A small sound classifier, trained from scratch.
Model: log mel input, arch conformer, layers 12.
Training: adamw at rate 0.0014, 1200 steps, batches of 64, held-out accuracy 76%.
Data: trained on single notes of musical instruments (NSynth), 78125 training examples, 1.0 epochs.
Rows from block 4 of a small sound classifier, named by matrix and row number. Rows with one number belong to one neuron. Each number is 500 + 50 x the weight over its row's rms, rounded and kept within 0 to 999. All counts start at 0. Numbers have three digits each.
After each neuron's rows are labels from the 100 clips, of 14976, where the neuron reaches its highest value: "responds to" is what is common among them. Only what is clearly more common there than usual is listed. The data: single notes of musical instruments (NSynth). In brackets: how many of the 100.
# fc1: second MLP up (model.blocks.4.mlp.fc1.weight, 1536x256), inputs 86-171
# fc2: second MLP down (model.blocks.4.mlp.fc2.weight, 256x1536, transposed), outputs 86-171

fc1.310:480552499476583540573426466522508583566583406506527530465540520480488421503517414493477580464568513508515550571548544433421532470525378553468543489531529539418524609447371474536457426468502498466646560496435477477538544571614541601558506552478554409465410500
fc2.310:504408480457486447442482472504559509416411514498450377505469519468493561552533531528488405521431456405454511466518454519457535496421530515563460426507465411542483536526553419522502578448496500506445416445433488377472452512461478494430488471483493532477478462
responds to: pitch class G# (79); note: G#5 (31)

fc1.132:526507528429539544527470446479577475503523471521520612512511534587518537497510649563512529498550476500552548488463640634532437470574461495437492594561534518565544510640486560463524516455506581577488538465414467523487498591564482487567516546510580470491496545
fc2.132:559422475532499560522508467454582493548375506425417563449506456478495526416545589458528540441520476576552464488430555468461503520578443527481469497629466432516464356542487491474494459437477480508507530444469467436392451501577434473640481571411517530560463534
responds to: pitch class B (99); note: B5 (62); note: B4 (32)

fc1.383:514529500512470479487482522520491526497560501528486615466571518500443510418492591506537489534583521490517489530516565511583490494460421517500471597517452601557544443530469495534499449523532506502653552545472468471470484507542508490514565549462532428511459525
fc2.383:542417486518561568451488480518510551524397473415438473501501517426484573568500497440519456563489421504439569492482501462494507471563552470531469389546454435522497447454502381423526494401502517491456478513483564352397452391532536540411494528518494614570497506
responds to: pitch class G (100); octave 3 (87); note: G3 (87)

fc1.276:556550561417548506545509535556515463557463539502514513538594585597510494528488468552560504555473450479530504472492529583484548566534504404493495588548590562532509591478534580434563547429495544548521534537562457502542482520543522436434489591498558552541583496
fc2.276:472553467524385430542498451454472554466533509614494496455536421501469438419467480469505500488546571468496471541501422430563488453497450630480461527399474505536487398502480491540487498599486433504545546479528464462399495422483410508576521521477492417407453521
responds to: pitch class E (34); pitch class F# (32)

fc1.592:413495590484473560453493590524398541499516439462496482507543545485484513516537519511561460554550523536534499543591569512568526497432487464522537509513496546475469546504561496518476410456532494544395501477490470528565463515402529531399531451527474486559518450
fc2.592:535458485458554523535507529499570413557498545527480617485469459568537518479570558501513525476435478484542473418503571504539481487550546519512530529618495373521516429575502517516401491477518525491512519458457498505445477514491471437706435556535434505578476538
responds to: pitch class C# (59); note: C#3 (34)

fc1.649:517445502454514459468469524551510512489561557419599566494527466508493539524474512569469483470474444520510494550507490456409440635453554482499524460557487528566553475431498509617472591492546578517526561469549483533539506462439563547584424442525540490537503532
fc2.649:550511503460487484531454482505496406549498492543461499501522506375451506536453417469522437639484437486469445521439346499442563446521454456561469534466460552443448501641546472349548584447448436551520481421502555579570465512539416517483496479495428358468501459
responds to: octave 3 (41); mallet (28)

fc1.18:537521491530519566550486557474445548512537496517445496552486488473463572498497531449502552422528526453519524504562507460496472497460522546510551496518452490443450540489512478600455436564504485483485463531458523526524455473416608542563487499493473487506559493
fc2.18:548407479507440502497468451467455485552483436573475513479400457491503554446503503525460504451373508516467460503559406421543502484507519552513512373581465384487482494557480485647461421539532480463503582495422508400430472406459490475573486504509431488490534495
responds to: pitch class C# (86); note: C#3 (35)

fc1.189:542552488483589494546464444460524452527549529513572539520523507531534534605494490569500520471496503530570505458536545525452546503428521563567586495625502494444533555574485490495526466495516548537556588487565475485549499536695463442541410605448454420415479524
fc2.189:551584536514354429557518462534478524535470550459505583482593503560496497472497540584622536503526428443544585541351441529547454449604456434450367520474518514494534452538519577394499473498477564541470515498501456397365507447478536543523531527550587534501539515
responds to: pitch class B (67); octave 2 (52); note: B2 (49)

fc1.118:532474554581576538506460542500447429433560599555420477544492480566560512527466456531524565509546493524542475507573483465575522490457482457496514522515465624518408602511533450572471565518548459470472543559500520582581454555518524545456602465648493524472518425
fc2.118:526488494457506490485494429521545454526556509476513615486504549556513505517566480537516472453494479491592485495529596560466491509444559456490560549565525437479556565585532614460504538495444528546453601464514436610685471534446518459541469563526460454529511524
responds to: bass (69); octave 1 (66)

fc1.121:568563499518475468489520551473494416517516511479545473552544448580444537533495474514525549464524540484566560554561610431571606546499650494511475505585533517521519453497530495488545456453538488512511553443502477551479474504550502478581462580493547502518493526
fc2.121:534564483495513571484475607475482455470488541475511585399535491419462513534510470451590510571454519590490513548507486505444521441511434523519479484461508485545520488527479437455583609506469519486506524496566490408373455479593521454450485476419325398515501455
responds to: pitch class B (56); note: B2 (25)

fc1.75:412473427483581534498513553512492522513541514556508494621495554512489509510456506489501483613477539504496487487600546484594619579433577577513524482509490506455538543427441459492513482547555460463491455491531566534557513501440464544520489516540438540578497478
fc2.75:412504436468567587487513569556481522469445549365496437525452519509468516417483524402484490547474527551432515485506517538515498463513628484505467489501502431460519394523500423518495452495562481465495378519578530487418472493520466518466487508503440589647542508
responds to: pitch class A (83); octave 3 (42); note: A3 (32)

fc1.210:543521465489500504492473431464525476572507413522477450493569532478534568578580485596439507427443484457517469454466434474401473532432496549531535516570482500472477566543661443546434482458484466593560519514393526508528524516599573453479449551502601485486524594
fc2.210:482567513444434537499490599528395526417450531429479563502492443570516500476443507441582488584498466498462594538370473536569496394496523435467422559415491548519520473494487494461529553478509485523467385533518510516393466466450576552398537456626488559615544436
responds to: mallet (42); pitch class C# (30)

fc1.626:539466458548546531570437526529481496507549458503465485522529475517496597449472496466503521396505493459505519512520475507507505457491471563515578512548475456466451513523492443618472442577519503474534483557488486529524461477426584515540509524508478480441564486
fc2.626:559457486515441504507451486449412541558479455586459510500438440487483542442481519520480510460408526514474491536527392410557478447517512554520504402542449412507481476534453510662464408538532473458511558513431500394407454410444505521562510492505473503494556525
responds to: pitch class C# (68); note: C#4 (30)

fc1.16:429566474532502486502448465406509439534496510527480497495454481468519483522530597568474471529471522502507545571541491476520534504463538505466455525540495572515576545439583424507440526541575471532474446491472447610579561502557549592564450449533514512499439445
fc2.16:483402492451524577444499435498403434487489505461461470415544544534502491460545519399442472398503529476431474455453553543507474507544545488504630459466500348471477368456486491457420470478484536507499491525533528514565485505520530539334473522466515552623582511
responds to: pitch class G# (51); octave 4 (41)

fc1.242:486503527501566588498463463534498441428467564540450454515490470577478595589514487461539480546484531467514482499548585570599508517412455433483521599479486522482394628525482526570519553511517503530511562523473531575622484500429576508482607509553501475505521431
fc2.242:444450482427443435504485510534565435571557505533507625526472501563532448476516537525561519455469502586558459460628509529533495535483566458498597488579531411513534604605514503457469495523438512514445553523503440671695509559428516535559485466561502482528535511
responds to: bass (76); octave 1 (70); source: electronic (63)

fc1.62:517552527494523465553471497547540546483523448555507436482467564479559440556516449555499488545474525543559449476601540573549642477470546577539586504492549505431556626464510617530517578416517559601515502463458456496578549558567570508533500508508506478491525469
fc2.62:513564471500460443493452479486417491388479483529589420545508455523450511499451443514547504576477510405486502486531474567479498430429574616478467471500535588482507473481468640516474586553485532550501523494534346393480504413493549461560465453506460450494543483
responds to: pitch class A# (98); note: A#6 (40); note: A#7 (26)

fc1.150:461478593493517465476505582566512446513600540504478649501590517593540411520479474567539508486483504523587459461528495544551466564436518456513521558472510541494434505569440449487490465518522515433473572548492502546495501512421485475529457408514476473467510469
fc2.150:487546530459470451511523538494529421546517567443482605508576578600530423553536424538580495562494465528537573491511519451562486607518427375515490561475527543508482471536504445372512467461523550475451564499500453462435460423498481432428507498509563485467449518
responds to: pitch class E (85); octave 3 (46); note: E3 (38)

fc1.236:496548474559416517484497523453538466560468583498562441486592468565571478498480521604486551518440467486430557463521474601546524555503468528499583539596549588642492534486557508545515424515506586507548574437436581500519460533504549492525531562458466495474457448
fc2.236:542517509531591533502408643501489485520448462532421484488492498371422474474431477500438481583502488515448583556544428452476476516529570443519438464426450519422442490449468458474578504459500468532484552504481410472444473440581512607593614443526485516444536545
responds to: octave 4 (37)

fc1.480:432541473525526526491565566505517549479506504503503521512430468497487541512489644508501500601531469486476531472472439484536418451468566463407397482512493518556488511514512421481498425449534491481537445528508479520539519514350525616531669443513600532600512515
fc2.480:496592503509439428514470518528442579497488487510525464519554435501503529513451612560602513589523433432498592521375409525591474426544512536464462498476506584521490515489428534477524517547512506483490433514436466441456498388513560550515510472576546534438557488
responds to: pitch class G# (89); note: G#4 (50)

fc1.652:451326581504473566446430609505495484510439407556433551526456497508484487562413455546475496426432467470455449479390495595536540471490600578511533550526440465565505496437439520544558418518506491472464474479481482515441492560558478503543524560504540540526570490
fc2.652:474598414540469415565547520536559558519517504536570509439540508499547540432482499544510444414582415553503538526494489442520461570421489377454417516422490468605490478510487454483532451497550487445542512525486627475496525406446491539443427477436512468412413473
responds to: octave 4 (61); mallet (42); pitch class: F (35)

fc1.721:448474485528574527496494475562549499468496520560490591552500572516506501499532426514557563561476523526564503472584572441526581576416534536551531478577466438500571531533466439500469407510556528491520530537572533529522458474468480503527411508547503420486457530
fc2.721:442507499576559534496509490484547486550454546402490534497488573467468423500536445524527527513550544560477543537578505395463475572561447403540473472497480443465526411477478369497470346516555503458495484494562510405393488465537455509444503542397517545488491582
responds to: pitch class A (74); organ (66)

fc1.495:540503518486544507482528532527477515483569491409502606562526471487486413466535372443509402535611468447596447480504523628470511547554542465508516473526468549463560414474457440523532518484433463504470501554563462534500534478547486541513545452485487526469487452
fc2.495:570453511468451479546471440535482481538494508580517469515518489470519470565408538528440475538392469517445460506513515489520482454541436507478475537393510346536429516614573577431559460495503409565494520452510437483418490460470461520500491508601535466602486462
responds to: pitch class A (39)

fc1.682:529471562509548503524543482542574529509535491595522461558512552537471465598522471558517514550551558438545477508588615572458663477437583588561536518546553472451511597455484553530490614474505542578543500515549533516593490540633540509460454550559455448474499526
fc2.682:554416484490444398490472424467470498501520465524546484475492500431487510452488509515530506515460511507443492460566511552536511485558490601457524398448511638545533436532502580457475565588497479554526596494482431368463462375452459474549480483509507579507552509
responds to: pitch class A# (93); octave 2 (53); note: A#2 (49)

fc1.375:578496526539514579546499436448533450502468454592456421505408505499530570551491437573469582464460472494495522557505478570454552498492500448521469521446514505603503581596565607555520574466436563574466554588515611569605548555461517512513561552550494432522511528
fc2.375:532364550366500529450482539533482475464498538424460566463518471517436523480470540391541406546394479528443442468513526611533495472461562482505553539434504497557525461538564537475522550481446484538449440514472394509461394429422514496400503501612533601639535465
responds to: bass (50); octave 2 (44); octave 1 (40)

fc1.697:532479512390517505418464477461451479429480554499509493571532570568429387532490508496499575505498475406531524569557409456524505494499434479525551578604538509524521522607433569459490479482550544534450514580561554532534551543510535492454418564578453499623465406
fc2.697:560504496452504466566607551470408560575574553495588583491619518448528497517498523491560468438559567585540512527461482602451489447524471475489545477401516446467491483439521539453538424494490470508572382472511469546514484536510449481495504557525492457496519498
responds to: octave 3 (44); pitch class E (36)

fc1.141:554515425491509402484487586566557549493496566582473470574601442563541529501548493544586451441522464418417475428519496527533467493479503580468525532545452425567453559469526459482362515494505461521563494540453605429511490477520469536535523481470457548492538540
fc2.141:537578563525462459442458541553510455482484461541455461476442505438469498529514444514404504538556519582515557567379490483557529431563455430538534487315438618491474480505466429477580560539491505495524459421448434493444480441506543551485509434476546476487519483
responds to: instrument family: mallet (35); pitch class E (34); octave 7 (32)

fc1.203:540532504459490523524495460491603479488499487509515549503466549576527483534563626542519607479530473563536505491423586616498473506560431462449468597583463460535490489653489556526573476480481546552517536484422442535532493564648501507559509575504558413463439521
fc2.203:560458494484514586541516484476576503554392535440417571471511468514521530396542596469506570414517482565557481509419544508456478483594451473470460520608464399520464400566501504487491451420460512516513480465473481464418454558544457477615487557395521553574474554
responds to: pitch class B (99); octave 4 (54); note: B4 (54)

fc1.334:550545530519497523542480474442545469501556522464515484496469550621536525550562682523483552422524435529526498461507530587428528485461484514516495568626562493489508599592399518584523424376502620580564553505461452519555486563639487481540507577525496426429467506
fc2.334:546467520498531571506535556520588441530440475444426618459519448494510569476544534472545540530539478512576472507386548523485545505649523492519508564563479493583503508567476536494582498450461507567508499488460486473372501640536549555596548508430605527559449528
responds to: pitch class B (89); note: B3 (38); note: B4 (37)

fc1.40:517536521504537533523505478557571483480560439558481581561484531496519524479519527588502503460512486478547500507503496553461484476538443503531475555556553500418475668495388525622540431413484582525579469447461481442579542652546558541565569578451509414469483463
fc2.40:521603527499494529500510579556421487519550495546468492460492444542489482480468577510482534444529518491597469523432456534510455433576484553484508542542509548508500675477449546632471440483489491489537494490422482574585496648449537562539470459457544519464535519
responds to: octave 1 (40); octave 2 (39)

fc1.199:511456518609471574463518512526427508514451631489491540543488504478472458517525532473523505475489591506557567515507661442612466539471477546488438546521524539588449458519505526453424422406480447523389510431447481453542520534494473475520516529530440524491459544
fc2.199:490540474563529504583568563480525459563565416476506591529408514475531548508514397404453510479560493499533457583470461490405480580548506402498540431585531495570519526459509481481534500505462507507569574647528505562500504498556518503537496458514552508564500498
responds to: octave 1 (29)

fc1.666:566495570509469486507504541560525499534583466543566514494511564476490428533470494475463451530496516536540533472569588624609615523493515589565585536504506545430533554467461565485500589512558598583492562539405498496524474478534531497474457496560519473426492501
fc2.666:526530530533400382483454484466420493531567464531569507478527516468487452515478435486549476583496487491501492484554495537513524541500487562505584487429489632512493503421459589432518570562508515531522598478486386410503484404480520495502510452568487485433541483
responds to: pitch class A# (91); organ (55)

fc1.79:520523498496592582527434470458475434387460490580556471535492507596543637542476513473459509540546524557555460473532459545517508517398543452492554531543502568500456562501512504535607531504501453531495484506459503600680518494413535530495586488506527448470515521
fc2.79:528450543454425423500499537518507484544594482557440616489487477563527472487492478521553478459433465510568435469559487498550508527421513453512552523524493520581492622586529500505471495515456497481477605503423450610594486492379470543546512463576541505515536518
responds to: bass (66); octave 1 (56)

fc1.30:467435529555463510521503493533438565561521495498528485471454554478436579541545492454567463476485497564499469452634554580499494514466499552399558508465451552473538574539575501487424513493426634493474494517407452503542440468592489451445501387485548460504455559
fc2.30:480560498434491566535478500532531469449507489451518498566492488568472513543569524480501509474539493358475510520454588513505476516536586456484537460600457469536522492523419595498507481459569456507448575509517396499481464428524609519579480600570554593715516581
responds to: mallet (33); octave 7 (31); note: C#7 (25)

fc1.616:459476510529554429454557436556573516483524506537503457522552486454439556565504479453485451426607496415436564491693527489500464504454501505576456490535536393470540490479504431509400521475492597463517527566539457579499536573434529544529422484412517504467487566
fc2.616:490460542478498586414474556435384444483466494497452509457488448540510482553511460434483519562493534574462539482376616528533535506592527519506566510435456587501410498508474489434546594488498467471487373460489502431475461503619492458490520518512464578598480449
responds to: pitch class A (90); octave 3 (65); note: A3 (61)

fc1.113:438458549508596483493497492522556458477577541526499609547529568517478448522475444599572507524492562475515471523650549490506537526393548489501532493556498458476565543582443479524453420482537572531502571549560542523540484491484448483541462502507464423448459516
fc2.113:507512498556522526526495451446573446544432553443505554508503553521482475539560443569573533513489492535494542540554502410490475573549442423500440512547500421491519465548509410480500358474506522478466516480531472382377447456525504471483520594457538496479484585
responds to: pitch class E (85); instrument family: organ (50); note: E5 (36)

fc1.392:524564561488558532572503450562515541507545486528514475532480528554507516508523526505484497502518521528579544511491530625507500487501457552506495580538539544470497663555430506567511445369446589620597539503423472542577532605596583615553562489546541444491469459
fc2.392:468549498506552475496484562548557510482595468510457495493518478540493497552471526487419475475543473419551511500530478535485525472402516480554537528504488552523458733500469502597493493485487526522515460505505430646675489716478540577465512475497550433457463509
responds to: pitch class D# (29)

fc1.475:527533503521491489525464508499501632513534452567497496509541436548530547536471557543545468546568457438518504533482501485472420439520458567471548474463494622545487486465441502487572571554498488521578488537474483535495452470575620625514611532571602515423527491
fc2.475:500493459549578464498542399483551534495468529463523500495520566463480475618536482553566473521578510449459545547565475371495470526504420438537420405498508428475572539434484381384482353468513528511496536501569619385430526423499499559406502531466535499412454519
responds to: pitch class G (100); note: G4 (48); note: G5 (38)

fc1.347:452451607441472492501530657542565518471589476473456662513562512578513467489491532486498468574517472585576435440437564542588489509463533480559529614490535604466442528476496500498539483489545486454443495528486475566541475502443495492491450465542552532560514470
fc2.347:470561509420494529495499613519473468583551547374461613480584540584509428486498466441528495611528502578552566487449572521561510536584498407482530595425495598491489404485467439355517526469525504481501508525502463492421460455525485455413501505533504566587500484
responds to: pitch class D# (99); note: D#4 (68)

fc1.330:483542503496554468522442546510545438449539574563440565513438571549512405466538443603511561452432505500570460492550450578571504546430455470512478522462477512583466503585479433460504487481527512484522506521487488609592495532399526541465519437453516488522417489
fc2.330:575518544469484508503535497506539405567455550515585552509510527528478515504532394541510472477395521482489540558509429515386492486525507401499469527505543438558478517604553540581451504523436535495514481527530402441389409492460518448512504520477579489484532565
responds to: pitch class E (90)

fc1.386:497555538492559472542484442536619465461543512532531581537580519571532476566507524512617512510528507470529474496604425488540484533439496467474478517556527451555386545605440492502515382541529590502499557555513466547551533507518481530524504480486536425428460532
fc2.386:522518486562454416510490423499549402546410518550511546486465529517521470511539463636571529469434453479503477518572393418508503566482432462496428423561516396511522509593495466497476394519500515487485555472453444346380486385453495487537489496466569430398486553
responds to: pitch class E (100); note: E3 (58); note: E4 (33)

fc1.369:506589571514559581531515502501519413487523436515540505591524537490505584536547479587523528451509499469547566590467464486434570428503484406498512500485457496551481523554554584618580453446452495521567426565529501483495467538366614465480560491478486534527570526
fc2.369:584522504459491507474447614497431455596565493402484639498517534544511544455503449410506468601424507576509564454500499559507511469603538452476565518489506562510483503461463525500518515499486512482456528511487453419422416422480511466381473507586443558593511489
responds to: pitch class C# (84); instrument family: organ (76)

fc1.561:471473480489486444504480539494464530475569541503447471468435547481515616548428526529522490532557535482592430504543491512436459416412522402494530478521500479483511528555501457532531583554478507622481501496452482546580516530563567588522576510589485542549584480
fc2.561:398427524406548530428518427478514461477450521455547573491485549519459473474522555507465524490451465506464536460584607536519524489540516575497559565559508466532495437487493421518492504557600473468497515494475497578576418477471499446448423544414433494472449456
responds to: octave 1 (44)

fc1.250:559439470496587517446446541504433482480536415501462493486541540523527573554455460447550555513476523575466462467545611556496524490483448506588540551498444598485519568558618439491467579526535577505464521550508505491563507490682524519490530486474519536517436442
fc2.250:581556473501472484544491467515486479567517488424501574489587499511469534471516565510472444357548525431534492555403556553455534414588540451472497513495465473464532427425568699500412519491452519532462480526549479427404465477535532479511432567527494538554595603
responds to: pitch class C (81); octave 3 (68); note: C3 (66)

fc1.622:491482496540563520539515555472530582493455580470340461563507439570517523443486563438567547569475489535521469502499472481468489514474521436454435524531485530582452506558533441529521554479474488462545393549560474572517470525555483554547544478534561473602532528
fc2.622:477516492493433377468455407498454455457475467526627381493463497462500455546484486549517450532448515469437493462581483582516542510471538606491533442502518494508527503489500629490495596576493528545518502467524420446573546403491519483510447456563467478452524479
responds to: pitch class G# (59); note: G#3 (34)

fc1.479:557497524465531541480515504483479456456566456612504512470453485556489597578445503514472485583561490473570463464531486525555513491442519548482559574544540553473469573533534526586592574541500418467454483521515460606610504539437622535467611484504496504492521499
fc2.479:481443502409487479438483558510494465545590492558433578535457500544534463495513445493533452412382513523528448436601560505538499546435509436499627500491486483544499631522514495543454476536472491484436570502418401584614484483411480476543448442551451569560569483
responds to: bass (73); source: electronic (68); octave 1 (59)

fc1.42:593388556554535520510453534472471477386437530517530448576487477497483571508590542552450510469528488528535556497426405523575529531501429507507453496556495537600533551504533485489466438471600492533556463531514478493545450456454587457519428493470462511496447459
fc2.42:599516532471505523514525497513494517529562532537491552417565463504501533514601469488537467560499569455512543584473503448529545500565501513499552458424472573550504511454491466499519608549472514548508538480476548457484451427540438523441494631529580566543456521
responds to: octave 4 (65); mallet (42)

fc1.553:465504429477493487488487460484452595414536463491493491477471475509523519484472497523465430512517533451519489472518436478564494425505417504426471493501514500472440559541529477529521530458391452496397514518474499559653516460635579540486467512607491385496552463
fc2.553:505502527521480509520493459495463471602506508544483578453529520518457447436533546513411446460580570551494454497563474510568494450499531434569538454511491434520493578536516530612480437532512484505512421490433597608592482605372456471491436460429503458373470455
responds to: octave 2 (56); octave 1 (36)

fc1.432:602499529516554530550508462500501470492531538613534521474455504625502521519540431535523513577557443501526447429554578581503498547522557531462637493511521539563451621418512527579598563574553484568449560517498444536521514527402527519520601572557513431538542513
fc2.432:502453455430484523524491554484489456525499503444492468590432592522524483605474472468566512517448499478488532490637537499515481591429482434506506491535483535566496521572478494530482543481483500542481508507532425546604476401507533493494478435517414549573514488
responds to: bass (66); octave 1 (54)

fc1.722:540477554496502502540541496513450508552554493549436501515530523502482476459530457524532501537483586518566509510632497482487653570531490561525533559563454494460452475445546467512474534577568571476599469476641475551537452561668515433509434581460491475445424483
fc2.722:547510482533424414453442445467487436537511532478541503409475526371441429497509463448452521460520529483526419522497533594441455451539465511475489471470539498479590532463445499381427485465422469536442588460518455341430505433549421423523530530458460477508526566
responds to: pitch class A (61); octave 3 (61); note: A3 (35)

fc1.656:570508455466570579504492488547526502466546494450550513547553587570496488599498494497553522520534424463531542448587495547525544502450526506473462571572538413418464535532439501530527459486564600457466510524592521517551525534705549457517497559546431465546502491
fc2.656:527555515557416345534520357459521497534443522589524527447528483497483402517506532642570518432563532458512494548476480467460491516536362542466446469484509534557497452561508547446461484561461500541535586464454468429436505481485438496570476501428626447359443562
responds to: pitch class E (86); instrument family: string (31); note: E4 (25)

fc1.448:441567475475500544553516601531509474475504483465479516513563497562485511506527571529501519575526486518537533485466501541566505457446565514471510507503510538418445630520459498514540450436492584541583520529475464509584557601438510551538600445524547443563530453
fc2.448:492579510434518559511495565559472521506499558396506497605527501599525549477500566476564514518455449476548562427435544624550466453476566552497524581574535429521450547548470581564489590476476549470477364515454448505574427503525560462545485501553502510594563508
responds to: pitch class B (53); pitch class A# (27)

fc1.644:439505528572518505458462520579481466505430512565413495489479524468517431502509609530458528535484511595594371382493581481522501507514448432472480478430456529512532548531536424561424599641549625480508471487467465525483547545523491500400465464548497517549412418
fc2.644:523505487522498523586542434518536537561557509454550478542523507550533528387545491471422481399543504501535504557488553543480429546526550545482501533545478407440531469466489607474420396479422513452534476548517560525565475504509559460462462575518517635588534578
responds to: octave 2 (44)

fc1.377:549500524483501606558507652510554471516522490551449548541503489568490518536507533369439530495493529523583484461392519545541499500543474454419498567523544493467494534526531646524502510428425514593518501509561428533509509580645497501546535574582458497492520554
fc2.377:536482507507486470545501545513542574525522558447424608499567476545502534453458520575553453507596476485540511527425499429540500540590451551510416578501496584477489513536526342476457405550518490459507502532442569532411488435441458509530453513424542559443494489
responds to: pitch class B (55); organ (37)

fc1.699:575498553498469442483504509519478554514588485545553527523573577503511453534524453479474471532490497566552548498578600639586590538517515615489593546516483532453515544491473564470488577591499577587519583505421475471526477508550513515487444494572496486441476498
fc2.699:525537533537414386495464478476417499523561457526569492482535517457459446533452410493543479568510491487504505511547465532500518521510485537528575471410492637526508512420475581463513552570497516532530598504498396402478491400453536514482514447559512491428566487
responds to: pitch class A# (93); organ (55)

fc1.64:446522537516527539551533516518541421456437561503459461478474613532433504528448588387478549607550580506542463456504535414518477508463442468549480387548454374490490455557418602544456504518537550529503483574535542560548503473488586464452571525527526542657497533
fc2.64:475466490503546545509542492479456520496489443511588548473514511497539463520545398520452427405470492527473544531545545543522513549527554500445498512466525560544470448439529466482494461527511427516506405528528597666560477455411474497447460462456472584408441399
responds to: octave 1 (43); brass (28)

fc1.548:475459533498484556473522559573535432518562628450521563571485604517544482474475445553548548513488502571577502456578586533551620499433549517514542578617533526464501473578598535527487460534599558478472497518478442562527446574527454416482491509541454508549547421
fc2.548:487526467622544489535520413425519498521485475488498493436475512396474421535510445510494469577611483478450485548534455387433501516601417430461462421449496478539534490368389386429517379518505458501511513508561614430421541496496495585399501514452575493420485571
responds to: pitch class A (97); note: A5 (44); note: A3 (29)

fc1.133:496563515513491611517511627543485536433572483439504540517568471574483619505486587572623465551505477495541581463471537516572485464413529482513523545516553520429523517507541461517535518480540514517385514503497511517514495497424530520478571460609495531565565451
fc2.133:543443501402490558498454558498439446520485508453479573480462479558502571455508556411495484523352468518520507478518517527582483445532595584448518474563469398412465488526448521531474521476509482489484506469458450437472485446520501415565447532513360496624574517
responds to: pitch class G# (87); note: G#4 (28)

fc1.126:554550532474506559549509529567552528486514587479457461531506476573515537517468552519473497528556524429535574555464531572487496488478458454469457604551539516488533498521524526484527459521498557558479413494573502549518460619614617500458555480532514603602565586
fc2.126:463628515534469507482490603501396514485606537477536549507638537535458487468472394468553479570579565452604497568446479459524503481463561497496470584411520616459509522428523574510528509533501509502509569507599477467437513434458506509475506499494454432496558463
responds to: pitch class C (99); octave 4 (65); note: C4 (64)

fc1.687:463542510490478505537483659497496523510573447474472573511557478570566442476506532502502486617487509531523480447512542588616505480459498468479500561508474550416505543481499509525543513459534523564465499553474494579525516481427501548529495449564464509580510424
fc2.687:467519511375474550490500674566467499526517564342467578518552487606490473403496557411496495574463479539541541455423558603581453493559550510470489629452515555472469381529510492412475577485505485480471431481489455511411447502532474447465465501537506566646516481
responds to: pitch class D# (91); note: D#4 (46)

fc1.358:459487560550562501544560431511512495389523531494574487539553483476437521452526517476496526421433477435455588506561519526548489478508518521544456463459522497554517469511411560540512472469515518432453525502454496446505455531439487379503450569481425487427428525
fc2.358:573490499518417576549482522537494544556544520468488521451544523545484573478515431540460476515508506604530549565392486530485470471559422460436459604443489586507434580515538453532502536535424474479558525504532475537376494599488550508480509597536587502490486474
responds to: octave 4 (52); mallet (35)

fc1.282:442580518456582524530462580583483529460546471516483425501440580517491540534512545542499525437524492523519560537535574551532562455540494509479509550484525501367506575500474531581535463350468539647521521468417489539539572604468550586476550453512474452586510412
fc2.282:468568517477507525505486569585484552502549499410422473599564501627498556500494526446532512536504442416548563480414535559492489483514544518499548616569510564546443667531495521564523511518469576455498432583423451593649466679533579515496530476516601554521450514
responds to: pitch class E (26)

fc1.503:388466578456497478484520628540528487465547549455481621527591499618508434527498490532518442542508534566567484433536484506567445557470510414531546542478517536554460536583488474490516473521523487490476602533483539536550505561389488497473459407491508475511504458
fc2.503:495552516457468457526515531489549433555516523433492623470572552561530426552555426542568506573530444539528544502498549471517479586567439390489476570462503541516491428516497432330514482457519529479484523488504483428382464437501475454435537525505575508473454529
responds to: pitch class D# (75); note: D#3 (49)